python train.py --arch="transformer_decoder" --norm_position="pre" --layer_scale_init=0.1 --batch_size=192 --lr_schedule="wsd" --warmup_steps=1420
Rows from block 4 of a small autoregressive pixel model, named by matrix and row number. Rows with one number belong to one neuron. Each number is 500 + 50 x the weight over its row's rms, rounded and kept within 0 to 999. All counts start at 0. Numbers have three digits each. After the name is the row's rms in percent of the matrix's.
After each neuron's rows are labels from the 100 images, of 14976, where the neuron reaches its largest size: "strongest on" is what is common among them. Only what is clearly more common there than usual is listed. The data: photos of plants, animals and fungi (iNaturalist). In brackets: how many of the 100, against the usual share in percent.
# gate: MLP gate (model.blocks.4.mlp.gate.weight, 512x128), inputs 64-127
# fc1: MLP up (model.blocks.4.mlp.fc1.weight, 512x128), inputs 64-127
# fc2: MLP down (model.blocks.4.mlp.fc2.weight, 128x512, transposed), outputs 64-127

gate.101 109:396546517494585565495519468422568458367493382400535459505436585499535521444578575477464601475486554405567521547442505506471474384472461486458434513458521444491430538464449520427472426502468507
fc1.101 109:462433481509515538458544497484463616462563476519494495540481533504463523513574482517522448533499517509418530406541466480541423444457475471437527463364591401475509441529506515481432535481698531
fc2.101 114:485454533565627488496531423465531438538526443430483442468496509509437539530578592440464544532522431462503489443516498532452533397481466514484495555432476371406490512505480531461498562528443448
strongest on: order Passeriformes (53 vs 24.9)

gate.137 125:519481474502471518489482446513457453491566449463456557486512527578459395422441527496593462515535585486463494507593479465466489525576475461449543522477474499529457493557497439514396546363363557
fc1.137 118:521490517494503443473493489452514479451557515454514566538468511601450403516414571600487507398524476449382503594522574474492500543482509580471556497441426579440484534520534453537471553517510541
fc2.137 120:464501540510452554595530496532539533463526554502510473524421592565535468443464508494588466446448544588501538447543498566526454465550512451486474533500502392461580465510496485453434565523437466
strongest on: phylum Arthropoda (61 vs 30.9); class Insecta (60 vs 29.2); order Lepidoptera (34 vs 13.7)

gate.377 101:541461496487530498501512604532566458475508466529419545522589537494508537490540574497511475577556499488405617483460473428512444436442541621491572493512535472500559518502387458433533519516570437
fc1.377 107:486486507446515477508569523584523446593530578527528474474503430516526549519463541449562547488543533478506506480563498611444553533605435559434460453544423485543593472524559485464454444510504415
fc2.377 103:470569561548448497444408437491504518429524502460496459544458448448464515402522451457506550525571438461531493499471554475617417495497539511444600518542425461529534428480474532480364499527497562
strongest on: phylum Chordata (96 vs 60.8); class Aves (95 vs 55); order Passeriformes (65 vs 24.9)

gate.418 169:489439524458509544493498489507475515458494475562542476459495474486513457509490452470535529542495480507450531382495514499596447486497505516409430465526498484465504485569324423455542615528425504
fc1.418 130:501558482474523456504527572496480543508491460544500548474644509505507527450466503549534580465480533507476469493514390411490494497500458479446408484474585563595456632550447502497547444480511558
fc2.418 153:487511501496492475469493489505508513523468498532522540535481501492451424502536516496416501475518501467536519609517581541451572519476573506653604469471433516471543427474600537480447449464467429
strongest on: class Insecta (71 vs 29.2); phylum Arthropoda (71 vs 30.9)

gate.111 097:548510429437575556488506538455545469484417492474424523532524520578596487473487560481537520530565541466488546521518497557519480511464525473450508501360540474491495529418455447414500502447553550
fc1.111 102:530568479592457480419440517525501556499487493455485605519551419477561482566432537516488472494520423474443468476610550476464485569454571516560592423509495672558417441478513448518446566427400524
fc2.111 105:490589369518526548476491462527537492417454524489503472532516420523563479441623498609527443478499642544462581503533584512470436564517464517398484586497438481533470439559512456466505434450573563
strongest on: class Aves (96 vs 55); phylum Chordata (96 vs 60.8)

gate.481 097:469468531468478437525491538559451518433451478546519574439501456512527554453499444494495504453501474482503475494469432530490568476522432432459471444474476482512569522538487547543471491555529496
fc1.481 100:554460529540499626507504502475599468608470525548450485532441542443508435480512530540544539494523588475522469448574522487521488450409529510497551432517548468410484565518483408494461588478495477
fc2.481 092:463520498509411515531443463457449532508417443511540515472543477464529531527451504585595556599538527407536446510509464511551515402597532472494480439476515537453509554564491529496463427500436489
strongest on: order Passeriformes (50 vs 24.9)

gate.385 121:561607454568566537584537476573549529511466446590508511500474505485488488419411464496445537469598550422501539486440504487460452550483442448474490502526462584469495629482443498502469485474440555
fc1.385 105:529466453392439448550520461450474527502481575448541529471536566563504469522431532464571596565390473433528508558574445560470571575525475424441502498434459467455511522500537484461471485553616558
fc2.385 102:548542458538494556520493469426521523426537468542466488390530602423438446491495580466498526562535387537563593588542439537476460513461588559512490542597467435562523431531503457490405490557515533
strongest on: class Aves (83 vs 55)

gate.417 085:574500430485541597493483445443526578568467579483551527477582469453541472475465487439487444504472485483604607421514441542512528596424519541462478454553494474487440517439430360492612518530386372
fc1.417 094:497460487475526490535415460501515513471449464423538510438519516508449633508452599426516455512507545460616595487522497488491595469549477484512477542571533605439473452462577536468474448492528434
fc2.417 091:471503461571473445598470561550541461462497477483405556517604429449474427608472426519521434547520498513480524538492451502466535571495492483481540518474512511492579524462435633551569429459462481
strongest on: order Passeriformes (57 vs 24.9)

gate.115 102:537556470517608503486505438465524551505483464459452572519560546523486572451546478484500530555558500473481583508568446476421489569357443533466496556449493511465385519516492459456487539537546611
fc1.115 096:352430496587529592430445486538481481498483465454497424435550538550516529511519449550518460515547515509545496499508539493457621477404562375613548512467536521528439488455520515443464540422507402
fc2.115 097:390484505533546569494522490524502497470445393555488483558472501498485546412480450601516495458545575520483475457504479363492476513485551412564500546499507455556444438472547517448527539554397469
strongest on: phylum Chordata (95 vs 60.8); class Aves (94 vs 55)

gate.348 091:557426524513572463509511442561407445471536568486471518533523516534529553499490446497474501586513493443514455550434521518493537510486513430553512532406446538481472463545419496412538497532486519
fc1.348 099:450533539462558467520394562612476476451491514560390488560507412500486506477518554471485498589564561500566497544451552527512482496508585434492496491450553526469442467456499506541510512496500468
fc2.348 096:495585512407456519486477530488541543479492504497450432510501549492455460452509525488510506426607463598480598567492512568522461452481507412506525482436434568539545443448553511492477553453434485
strongest on: phylum Arthropoda (76 vs 30.9); class Insecta (75 vs 29.2); order: Lepidoptera (31 vs 13.7); order Coleoptera (26 vs 3.2)

gate.296 080:657436408518424533434544480483503450503461503553513528557524521467525543456433494460557458495545457556540476433527503433495490567476475503490487493494515444513446439471480552468452480477433524
fc1.296 082:514461497536458481469527479468432493465513489587485475539504444526580389541540490406431496485538460371529531424551550518438466436579523478602533543550421524548544453527509441438427534494473513
fc2.296 084:586412448557427568415459453520495428456408513542548521595518451413448508469481419435447544520544541493604612516438511539425434608524507535521518476509458451516576484562542478525493479509486452
strongest on: class Insecta (65 vs 29.2); phylum Arthropoda (65 vs 30.9); order Lepidoptera (36 vs 13.7)

gate.320 095:505471447410440493484493447571446474500531617560584526460445554560555522522549529544576548501503457555483473466499432468479475517419452389497375403437491534493531490520449460477500573514465528
fc1.320 094:476502408495415476451540435556468528499414524438429463523523602537464535539568547508536537514448533481527531488468506517404449486528395472479472528393510500555544558579551386510511495438487482
fc2.320 094:477459567549546442446426482487441513486416549475573453533553507526506473524500420496544528447448505498503446527478570581491554558499434427526461437549521533493573521553444623480573562498415419
strongest on: order Lepidoptera (35 vs 13.7)

gate.392 090:537517563445558557545446511439471560545558434490538566513649426477529550535445474480532523451448446544601509523535450433487513537546499566460437557433409409420421499441453479450489569558563515
fc1.392 091:491479469488462453488520417542608517471481483605478528571470495547483545651509513523570484492506374449467475528567483505487534509512447431522499526506433503501561517620559510463453424500548509
fc2.392 096:551560520564597539467480538402430563530516424476597514542536465476565455407418516454598497488542486492635493522502496466556459501409498411527524501556476546457527474450436481499521542467486505
strongest on: phylum Chordata (92 vs 60.8); class Aves (91 vs 55)

gate.421 097:465528467573516525527489481604519484491496415581448502457503529521576580590560550518542459526424451375481457323444502406445499480501429558429537513507447544511517476552434574426496435504531553
fc1.421 111:590536448517355473456566490417462513586552526543563506535482516507573484521497539486544472576471478511462545500483562517489569543518552575480513578459553521395541481461461485538622430499457540
fc2.421 107:566507479521360456485549513354451475612517511490592483533450495540502498481507505499538424549467487494504480461489493512484484539557551552532548520417577485468485579468527416562635445526499480
strongest on: phylum Chordata (94 vs 60.8); class Aves (93 vs 55); order Accipitriformes (32 vs 3.9); family: Accipitridae (29 vs 3.3)

gate.447 086:437517503419406572520528486477491473411497418390463490541532504570568573553541531518519539470513611434428467453597529521488492473527404424469504550490520558492497547450408483625540547474515474
fc1.447 091:542469460512431528499439490546531481522494472481441510498473551546433560501547498613586507473575546537451465515498494484400456498467503565463498471482414555419505428595465377496494505483538537
fc2.447 093:460579518473522580509503482444513518452534465503522528463597538460401493541558445570538537414515508555475472544491544514443451477427511550578456398497403497585475476397421485538493510565520425
strongest on: phylum Chordata (93 vs 60.8); class Aves (91 vs 55); order Passeriformes (53 vs 24.9)

gate.259 088:440430477464495469609547507546495484421497550526484490461541474470507592519536615407585432511428549411497528493444432533431475519472471518506439511461466549407494520492478460559576525524506559
fc1.259 093:620514516536510488440597484473466442477492463470501435404522513517501517560445614527614507505535493471511532575449474531490462591414479441490447541564499570331480533514528487514585490513518570
fc2.259 095:480527598553482439585369560422495445511475469493505441586550425487586476510496449452479588489432486453540482513559481648484501438462469540557501488507573446534505509505484508596496507518481403
strongest on: order Passeriformes (56 vs 24.9)

gate.54 104:426506460475560500459479514519520495467576516478514568536481486592508459523498559406463498680491500500532504524458510462465492453562499501539494422500526527472561403441489508507504528452608465
fc1.54 098:508493551510484552460524530454409592450413586511531519462545518490398609439518429490431485481526453547543511517514451523464570522566476483526423466508485450562483498536552479496504466545450472
fc2.54 101:492479426501515490674551473503533438487526454516490443510514531576481435589465581511491635455515468526554579447552521453586510541564403486569514455505480386436497550496476531513474526484495496
strongest on: phylum Chordata (95 vs 60.8); class Aves (94 vs 55)

gate.229 093:459557403586470514463462488516513532574472481583549532420494500450524534448431544495391415488539599549508489470499465436467438455504476374451410410478571470538500480433500491527529545554500472
fc1.229 094:558531518485504454478468501476512466498479431496527508495525473450500490455556471554631507501523442472432486408432564548483414452438474549486551451540499443543648457547496505482460555467504598
fc2.229 095:429512455549501538436598478456516485459536479529552471496540420471556429549558461541503528496515511512508524471381495560505451561427609385497505492410504402548558406477549493469479599503500523
strongest on: phylum Arthropoda (61 vs 30.9)

gate.346 107:467495457472413433487530481590437572468518530500455599562476467462504519543469509548483474502498526552447451470545558432508421552531397522512465495437504412509455473519462494508500436441428576
fc1.346 102:542447460504509523523477480486493520513519552486430377542420587403534485420409479568553522514497507434482417470505489479513465630566514473449513470477501459563523475472527562606496470462481503
fc2.346 105:458492552568448496454480567485442514476499513525560402470608484566448399534433474502467569556449566550454536404552574523554535503488476441597461499491448493406490487488527415498499476533610522
strongest on: phylum Arthropoda (69 vs 30.9); class Insecta (66 vs 29.2); order Lepidoptera (49 vs 13.7)

gate.133 113:452515518475530539490519478557538435469434576481475522562566486502538534565478459601496636413588470454466596481540445458440542498529449514468440460484366561530453534552439457482526483515467567
fc1.133 113:445520485492386471484481569471515485500509508487508396436613487507488390581450514517529508555469414606535488549568520566483519461521478529550460458497577387547453431502494494492458494486454411
fc2.133 108:429537463499542553517478470526479470447510594481487468564587561501519539490478557494457534446499464501515640506481452535459427498564507471515527501442471446542411445515536481435463579505549531
strongest on: order Passeriformes (54 vs 24.9)

gate.195 100:545454390443501407475576534448532483470507429454413554574491468543478579538491531450506538623466512417485451470540498479416517398468478527485548533388540430455573573500484504469503495489571464
fc1.195 104:496518518497416545499456530505486583494553509470473370522458564449483500494578425447554452525431543368515533457470479456470395574479443478502497447475522574513536485508479633446541445461548500
fc2.195 106:542425515541465540517474519466464527408561390453395566568488580550549529527468489443520497537554460532514478535532553504459525463473472473574505469376494376506491494456539491533476578516650418
strongest on: class Aves (91 vs 55); order Accipitriformes (25 vs 3.9)

gate.235 092:523508498457456567517514503517504528526502518558535531498571555479495537540494531448433509430533519620506404554516585485382505464499417499435513474523447440528504556548476476414586421476526510
fc1.235 099:498458547453515480529555521431502476471498470466475495528508488586463482419505506567508356496479501463490502377443444520589389439461526439513486478626620457431433455471476530627497573469457501
fc2.235 085:498497477424498425552540482496557481575525530497399509471457488558573525439515473554554430512517511496414546447488443588527522531483504422444425571557577518507562441469468489580446635485440476
strongest on: phylum Tracheophyta (26 vs 7.3); kingdom Plantae (26 vs 7.3)

gate.22 097:479489444536500481487471462523514548364434457604523610471612502471535543518539500593459507368532416595497498479504575566502568475454412498475460487529477438519492442520516502543515461481473492
fc1.22 103:506514566601445420492408487533499484465516368469488453485518466472555556615510440524487502480567501480609405580504494518505566445480471487537476538514420520471407554528483402441452461428403458
fc2.22 111:501439496465481431465448407479538594458415527574420553534564546547435566524568480512501509503437479587413517468491540510446554461485461544482504468439548492582573489492486574477529463458484503
strongest on: phylum Chordata (92 vs 60.8); class Aves (91 vs 55)

gate.117 099:529528492517549416529531563474631518535576533553500529484502506455502593511531390543542513581429429477412550391552465542436530435377513479425558537395454507487581423435491483430558496504559531
fc1.117 103:536529443504436559445457475499529487419455535465516513553406538531516473541388534493465621522516454468465488467456534469444522645385504497447556460581485564515426560548479528417507535561495501
fc2.117 097:544451492489487513533472531520644502475466547587496602532468471478406444501556492505492474511502456458423538466540484541532403453512439477588528455547630422535511501537510447414459520421505578
strongest on: order Lepidoptera (33 vs 13.7)

gate.317 100:516497520495547442513465483592424450486488505452511533602521529576500377495420465456429522470546466531475537527415563448529432569528466625526577435549438567514491516463488555422411460360437533
fc1.317 095:462455490550545477608563517491558520583554534462507559449429466485429518485445555511503524524598568503544569515488548521491453469538417455507439479484397480496664529490489449482567489569490468
fc2.317 102:510528461479493485563526493503442494469467466450421461479534437523538481496453566380577610541543529399432442624501554532429485468590349475446442476553485562455434493528466543542462501557624476
strongest on: phylum Arthropoda (63 vs 30.9); class Insecta (61 vs 29.2); order Lepidoptera (31 vs 13.7)

gate.395 121:536486492497532504563444487569415540507437488540568522494557507502519529553447514571659530537523401534492465527520478465523519533454413477489547462492481490480434488524445602495413481469538517
fc1.395 122:503579564417526506478482531559495569453438557500505507557579510487502527590521491520561537417494441548543502436406407456521444534420415458476582467477462539539486523445499496486456535540473532
fc2.395 105:532598534376527539505478451477578485479544536494474466510423534487451404570466505590550531406426446567426498439470486448554459457447528527532513485481488529520530417490581484504508501535534469
strongest on: class Insecta (76 vs 29.2); phylum Arthropoda (76 vs 30.9); order Lepidoptera (41 vs 13.7)

gate.508 107:476500470497470508356458495600379538561485578418496467515482557453470484516575534462449450521505461515522489474470535487528499534534459487542516423515514505535505458485521516363443565404511488
fc1.508 102:523444550523445414534544517469490497433464555513529428564489489538524475463524451438436527566472461464492396605463514467505472468462546456538407467481467506588529454477502484548557533521417461
fc2.508 107:410509518477579582557439463541523492510606517502540544486584514488504494435385393497458478409496505464601517532547556563499523523464480560543501460414461418483491508473492502436517506517512570
strongest on: order Lepidoptera (31 vs 13.7)

gate.380 102:495536523518639547472476492523387477510527484447569577537483562602525448487465457496552490501495516509496477475479418447481511649512510490490452453480507465472478524511442565446476509369418464
fc1.380 103:515436518504486598521485563461604480521487479433433424459445457474556642460600488506490479460536517394525452482444503509523485468472481464522520506503494457518552501492548553465553436549552584
fc2.380 101:522486470440492495491460491544481527441528479487549445559553449548526494490546479453471594514553393490518460577527465578402572479556470555519421541463541599562461539511411578585522414572441540
strongest on: phylum Arthropoda (72 vs 30.9); class Insecta (71 vs 29.2)

gate.71 093:520450528546514446497500451501411531422491469472538585456491513564534352521444536579590563506469498444476575483554476523390434589527549517461430563513454571505492509568470557558501524561519508
fc1.71 100:500507516492547569504520539511552456549546471533542392540487482445519520471495470484500533475499424536507443502478567500530466425444553480443454497502602475445429481508411547491563533588485493
fc2.71 103:515419473590511512482532558469543484511449498486510460525545540459434456439471544462452525577535466533538474604492529433553628588518554584544533516452556384465508536505617457456446482426490527
strongest on: order Lepidoptera (38 vs 13.7)

gate.291 102:483530503497503441449442519454555480465495497383545493488559464634589491606502514446466561573541561438521412537528504523468521458538509539456517520541489436352508539463450450395587571411490440
fc1.291 092:504495518550494468377459496579538371463512450597449450565524574559422500510598569546492542490409442451471548456430516500410548492505519513524553520471511503493487450475508479442519469468526549
fc2.291 091:484473555498473414473551499471512517515589471532437408487539429381466552479428401484519503565580515471448363556463561522468491555464567427532498470492437551553505467452529575589476539497472397
strongest on: order Lepidoptera (44 vs 13.7)

gate.123 105:428477550430485499473472352436525553484567391485450513511431488482577481495636493517391407414484506460487527440513550523506561445492419463458464526460498509550514482528491593402474587574521463
fc1.123 100:462469467525532551513479519569464425448527480487567405539475584513486535533473579416578585586417483439520464486490473428471531622499473473519471495514529564374412499544495498550471441512512522
fc2.123 098:511467512529431494519418445532521494486470364439590445473471455461519580496512575452477468527596454536511522405511524409543524461517442555392520481513471494473439477518467554527442500575470525
strongest on: phylum Arthropoda (63 vs 30.9); class Insecta (61 vs 29.2)

gate.181 093:485454445568448518504531433537491520478424437519479467436461454538622515470392431510452560499543557497454543426556461509501545445564462424429438498446503488493457514560425435466515506529469597
fc1.181 098:545428477618515597557438512509422569571457486597522488548595527494524533542517504504519533654526387531553541486486453515494544466520558479576524512473449467446554512475472547459434531568476504
fc2.181 099:490388443672506582594559495524475531630433419609468523476543454465515539470489490467500509581498488439598504439499497504530488526508469420565447467528482416459552533528493554509437518514543628
strongest on: phylum Arthropoda (60 vs 30.9)

gate.143 111:515516455456473527501495438548504496489522526482584465557536542551525493511505453480420549526520511420509568474389465435536472542514392509487470441540467488547449522531413506504510531433540549
fc1.143 098:396572447459530433464474529446544398652529532492472563460452496520543561599540519467528497522558512526519534508423497444507442556526558536433517496559467456512514475535466570542531529502428469
fc2.143 105:493548480466503425441519545516471446517475509447451495482371430516505411503604611463486594489463527499509452482450569557523522383507523476516498552485482453472441557533517531505496581499424484
strongest on: class Aves (85 vs 55)

gate.314 116:568543517530524566557492496566508594471528475498581504537466537437569443548482542577526474531524411544481477481452521446464479423414501491416595506552503481579530515439443420414351529544488547
fc1.314 110:438616452518536570490486462442511513425484503541489513526477492493500550555589512475489536409515471439503595547370434505562441522490486494548504578501477531422491568491477564427458544560607535
fc2.314 112:412566526486568475483459594452499460384489570584533460523466575516485553462505550479558563421465552460532612526432518508447554491575515503554538532524494435382486475449526477444518508403517492
strongest on: class Aves (90 vs 55)

gate.425 096:487496566485546472466455482497462597448538503505544518450528460420523494547590491506539512476574500471401599529555552502512482475457506472524486474438586441483510461449483586532500560552573480
fc1.425 103:456408536438553433456597447537513496569578470520600528451472543553531524536476587462448516525499545532507479492428589440523630344555516428532471498509544528545573465527544490482373457491488538
fc2.425 102:428602551588434489610520513495470440477538436502544488456523431456501444483540567566610478493460403532486594446523477512596495554552490463486462538489511399475455498457420545475487428570482454
strongest on: order Passeriformes (51 vs 24.9)

gate.375 100:448412506444472410485419489499435543519617457508544556574626508456483583503535493477592602433496454472500468510486561476456494421508455533486451474387473424530463473436539529537396494469558462
fc1.375 106:479555521555432548405510537395434574438497433497539487545454507489513497466410435537459511507447430426532442471519501493484378501458519542512495459542491472534449533543467504433444583472432574
fc2.375 112:490456516510400416418547495495448535429394459508548489569601503545554640497444490467437552496533532518540449488506507503409436455491410456469520481447443497503501498552524566539401454393445447
strongest on: order Lepidoptera (37 vs 13.7)

gate.266 097:586464452475526481584462511434372408446473460519503479514410497473548390576443499590529461538591535564448505503541528455475475551456560501483459503515517486542335584501460508523450539547507551
fc1.266 102:473522482495489442503462469419447518519486503605525413548523446458472484503474506478527453458525461463566486560485547490524432562355536467500441402520478505483497552555496487594497500600425520
fc2.266 104:514515457460490474513511469418387500471483488498549396426544505567509538550491497488460626493466499511556427489410476464475579576426486433558433558417450514483437568536524517532519378561538425
strongest on: phylum Arthropoda (63 vs 30.9); class Insecta (62 vs 29.2)

gate.16 099:449477565490464452518511514517454495464561408480505429524515468480437532492514436519508514504601564506501578456532514494429516474548532494527525498400496466376434424440547495428484512523621436
fc1.16 094:560415481571424514528571472543433515505583542543477511548444480587538460506591451443490591434495495527539520480422513510518500626548510477526460503492412518613471548449477510501468508469490477
fc2.16 100:490461525542491466451500530540511503556490552586568515502525427557548403488521449564502467524539548525523480526493480553655505496597555465499575540514494535455443418468494411485507446459491543
strongest on: class Insecta (62 vs 29.2); phylum Arthropoda (62 vs 30.9)

gate.309 107:544485604611407531545536463487556505543463399499562491435499603503466524498434540437517439525506444508577536468476488327551487553459448462463458498567396563470420480385442591494471451463424443
fc1.309 094:439567558411512442471554467486495592590477554412607473495501453433544483503475434422530499397521477412535456518524579589529482607502485455502492485508539588420447558530466493569557516515526444
fc2.309 098:489463349537465481462501447615501428406508586501511510584521443446513441448445391616549604459451573465471576514442588517473524510511499563541511477454518528623543508577560526395499406557544516
strongest on: order Lepidoptera (42 vs 13.7)

gate.187 105:473465514506537408519488467501392450458383484520423590504485470640460482516436573505573517510515522482448474535556448520471486620477445522436505422468503499511432564544504488534494568469487533
fc1.187 117:469558588526564502460475456504494549509576487417519565523521536505587446538438490513498411428473647460465447439509439486491455545633447467465469595524509525439440473406461416546443456497425404
fc2.187 118:513484481514440550482506536546513556481491485459473523520431531602569509486480532601476419480506492585486535437474503493528494436451483421520504473507488574462462426429552450469465599565509445
strongest on: phylum Arthropoda (77 vs 30.9); class Insecta (75 vs 29.2); order Lepidoptera (38 vs 13.7)

gate.169 095:545503475582473426493527488543536460415501465561513559518467455526582556496526460539489558477494443395568457482422432516529482477532528540546478496482418611508524480475498451444481488548458497
fc1.169 098:511648480507511540494490499597526445464503517477362508540461466476590387506535500551520431527443498539318582404542508476436550591548496541500521487417540381588466430529480577543503477453434500
fc2.169 096:487463429507496513579369531399405604620434475452570585492420518577494598566462536515491510464517482452541453529484524509452652501515465438496505489426484519477429487422442496501522466455502472
strongest on: order Lepidoptera (36 vs 13.7)

gate.145 078:459572564574566506526430531517516461479517406586484560471551549624473424529487558474447464541431453485535567445559420492426519422548467479543516492485531548494514481476457478546602499544566417
fc1.145 080:664466529497463462472510452506551487599532467498517534467448509561466502572472570523505509545495418505561524412481498463466409528545423535394460484511561511464516569518525579512511534554559488
fc2.145 084:416479477547425438508448436525497502471508498535550443492531463378537513424478378464480424477514458494564422471450482384562502604556476639508505469523539405550493564489505505403568522531564462
strongest on: phylum Arthropoda (63 vs 30.9); class Insecta (62 vs 29.2)

gate.203 096:469454526473574540544582395542387499480438480489545488411423477463504438452580493491431497540506497486512579489449528515434532577442475475463471472419474496550481490454478479514512565543547574
fc1.203 097:563474453557548492453597478484568584516506497505480453392440505542486494408406552437531540498458479488498554395543433498554539564519510548482442512415497504462460526397524515590513588508498506
fc2.203 104:545492573473550512470485536525499521432574545482461483454506567576583509531496567494493560468536518517520494615512500561496441394462431502459508494479525527503438501436510448595490415511564475
strongest on: phylum Arthropoda (71 vs 30.9); class Insecta (68 vs 29.2)

gate.163 096:431499511509543492606458438534514537457537372469485488527551539522490571531486452487491496476525511441435423514489586473460555367458407387491489446479580492414565438513432502472460514508587492
fc1.163 102:521454442468406454484499530457460532502606504555476507596532438422540509551498435574483493530538564497542410498473540444503426459514498547490497466549415496501495496463475533539481474389515531
fc2.163 103:441510408481459326474548443479500559525509495513437481520513421485603548489458413421439484458539521511517414492522577515472485482475495518466543503508455435566520491433523461526478574471479568
strongest on: order Passeriformes (51 vs 24.9)

gate.116 103:491494451496450509459526502504540409506504548568503508531572529573499574546490559506473577474547498439638461468525459506448531436549453497517535484459461485469438526467492413511412489369505521
fc1.116 094:322525504517450403556490486505521458575426439535494456495493601616555432488518555419466459529516560513500496539548474492480508535555459507438441484541576484553506423424530538549528459608510483
fc2.116 098:463603537477524519521465510485540472570466601492508495544437525527425561438584553507459525528480486404535497564525522509451538483570585482508532500505487526485430447458450448513503490500493470
strongest on: phylum Arthropoda (69 vs 30.9); class Insecta (68 vs 29.2); order: Lepidoptera (33 vs 13.7); order Coleoptera (25 vs 3.2)

gate.438 107:462515461533494500460489411485560496548496459534444546440574505457556532535523425490474562500482524455562399426446486475459567466573496550548389554497505434482504617500455377498575525596541499
fc1.438 098:464505486569539450557495530496495552508458496568488436473471450494530587414517453463528476534537485511478520592457413557568609503467523401495552498445503527493601499419487494446492566542499519
fc2.438 101:496567548492516491404462446537487494539496513427482596505508445477517461491507447427501478437475522483564444455498470504547506442461503429533411607395506526437504549536508416556568471561624476
strongest on: order Lepidoptera (32 vs 13.7)

gate.94 130:560451442498422559520528515609431438454563453471526499521493591540517465479506522504494486579553507573524513421363568443490441464519473472443503452567583440577566459564416555451500523414532497
fc1.94 109:402510565516558431513547461470572529536585501469404496503466385492472440512478462501498537502508457471517438532604475567497496464481557513538554515466406523344467549494523488547533576573505469
fc2.94 092:639431446555446471484438492528444379382436527497574518458472546473483480447448482549560550550584451490448528534484519501438482455518457493544520450544576449574486387605537548472505483531542586
strongest on: phylum Tracheophyta (25 vs 7.3); kingdom Plantae (25 vs 7.3)

gate.373 112:484490543500489400473457473563545520458549474469475554512473446561525532535581556551626483494642513470433479577554474509473540521510450485403505540430447418508551479471494454520476467492454466
fc1.373 094:447431506472433536519569516444482511502500627523562390564516465404561505495494533489473544484553509526551439555525606505513542540509421524587508577575511485455476597417432435509514449494526446
fc2.373 096:492512536603506399518588551544510515505496445501564491510444399439460483475567500418460473489517459521539539478469619519490442539472453498521565409532556436528498515546480427470503463490515510
strongest on: phylum Tracheophyta (33 vs 7.3); kingdom Plantae (33 vs 7.3); class Magnoliopsida (31 vs 5.6)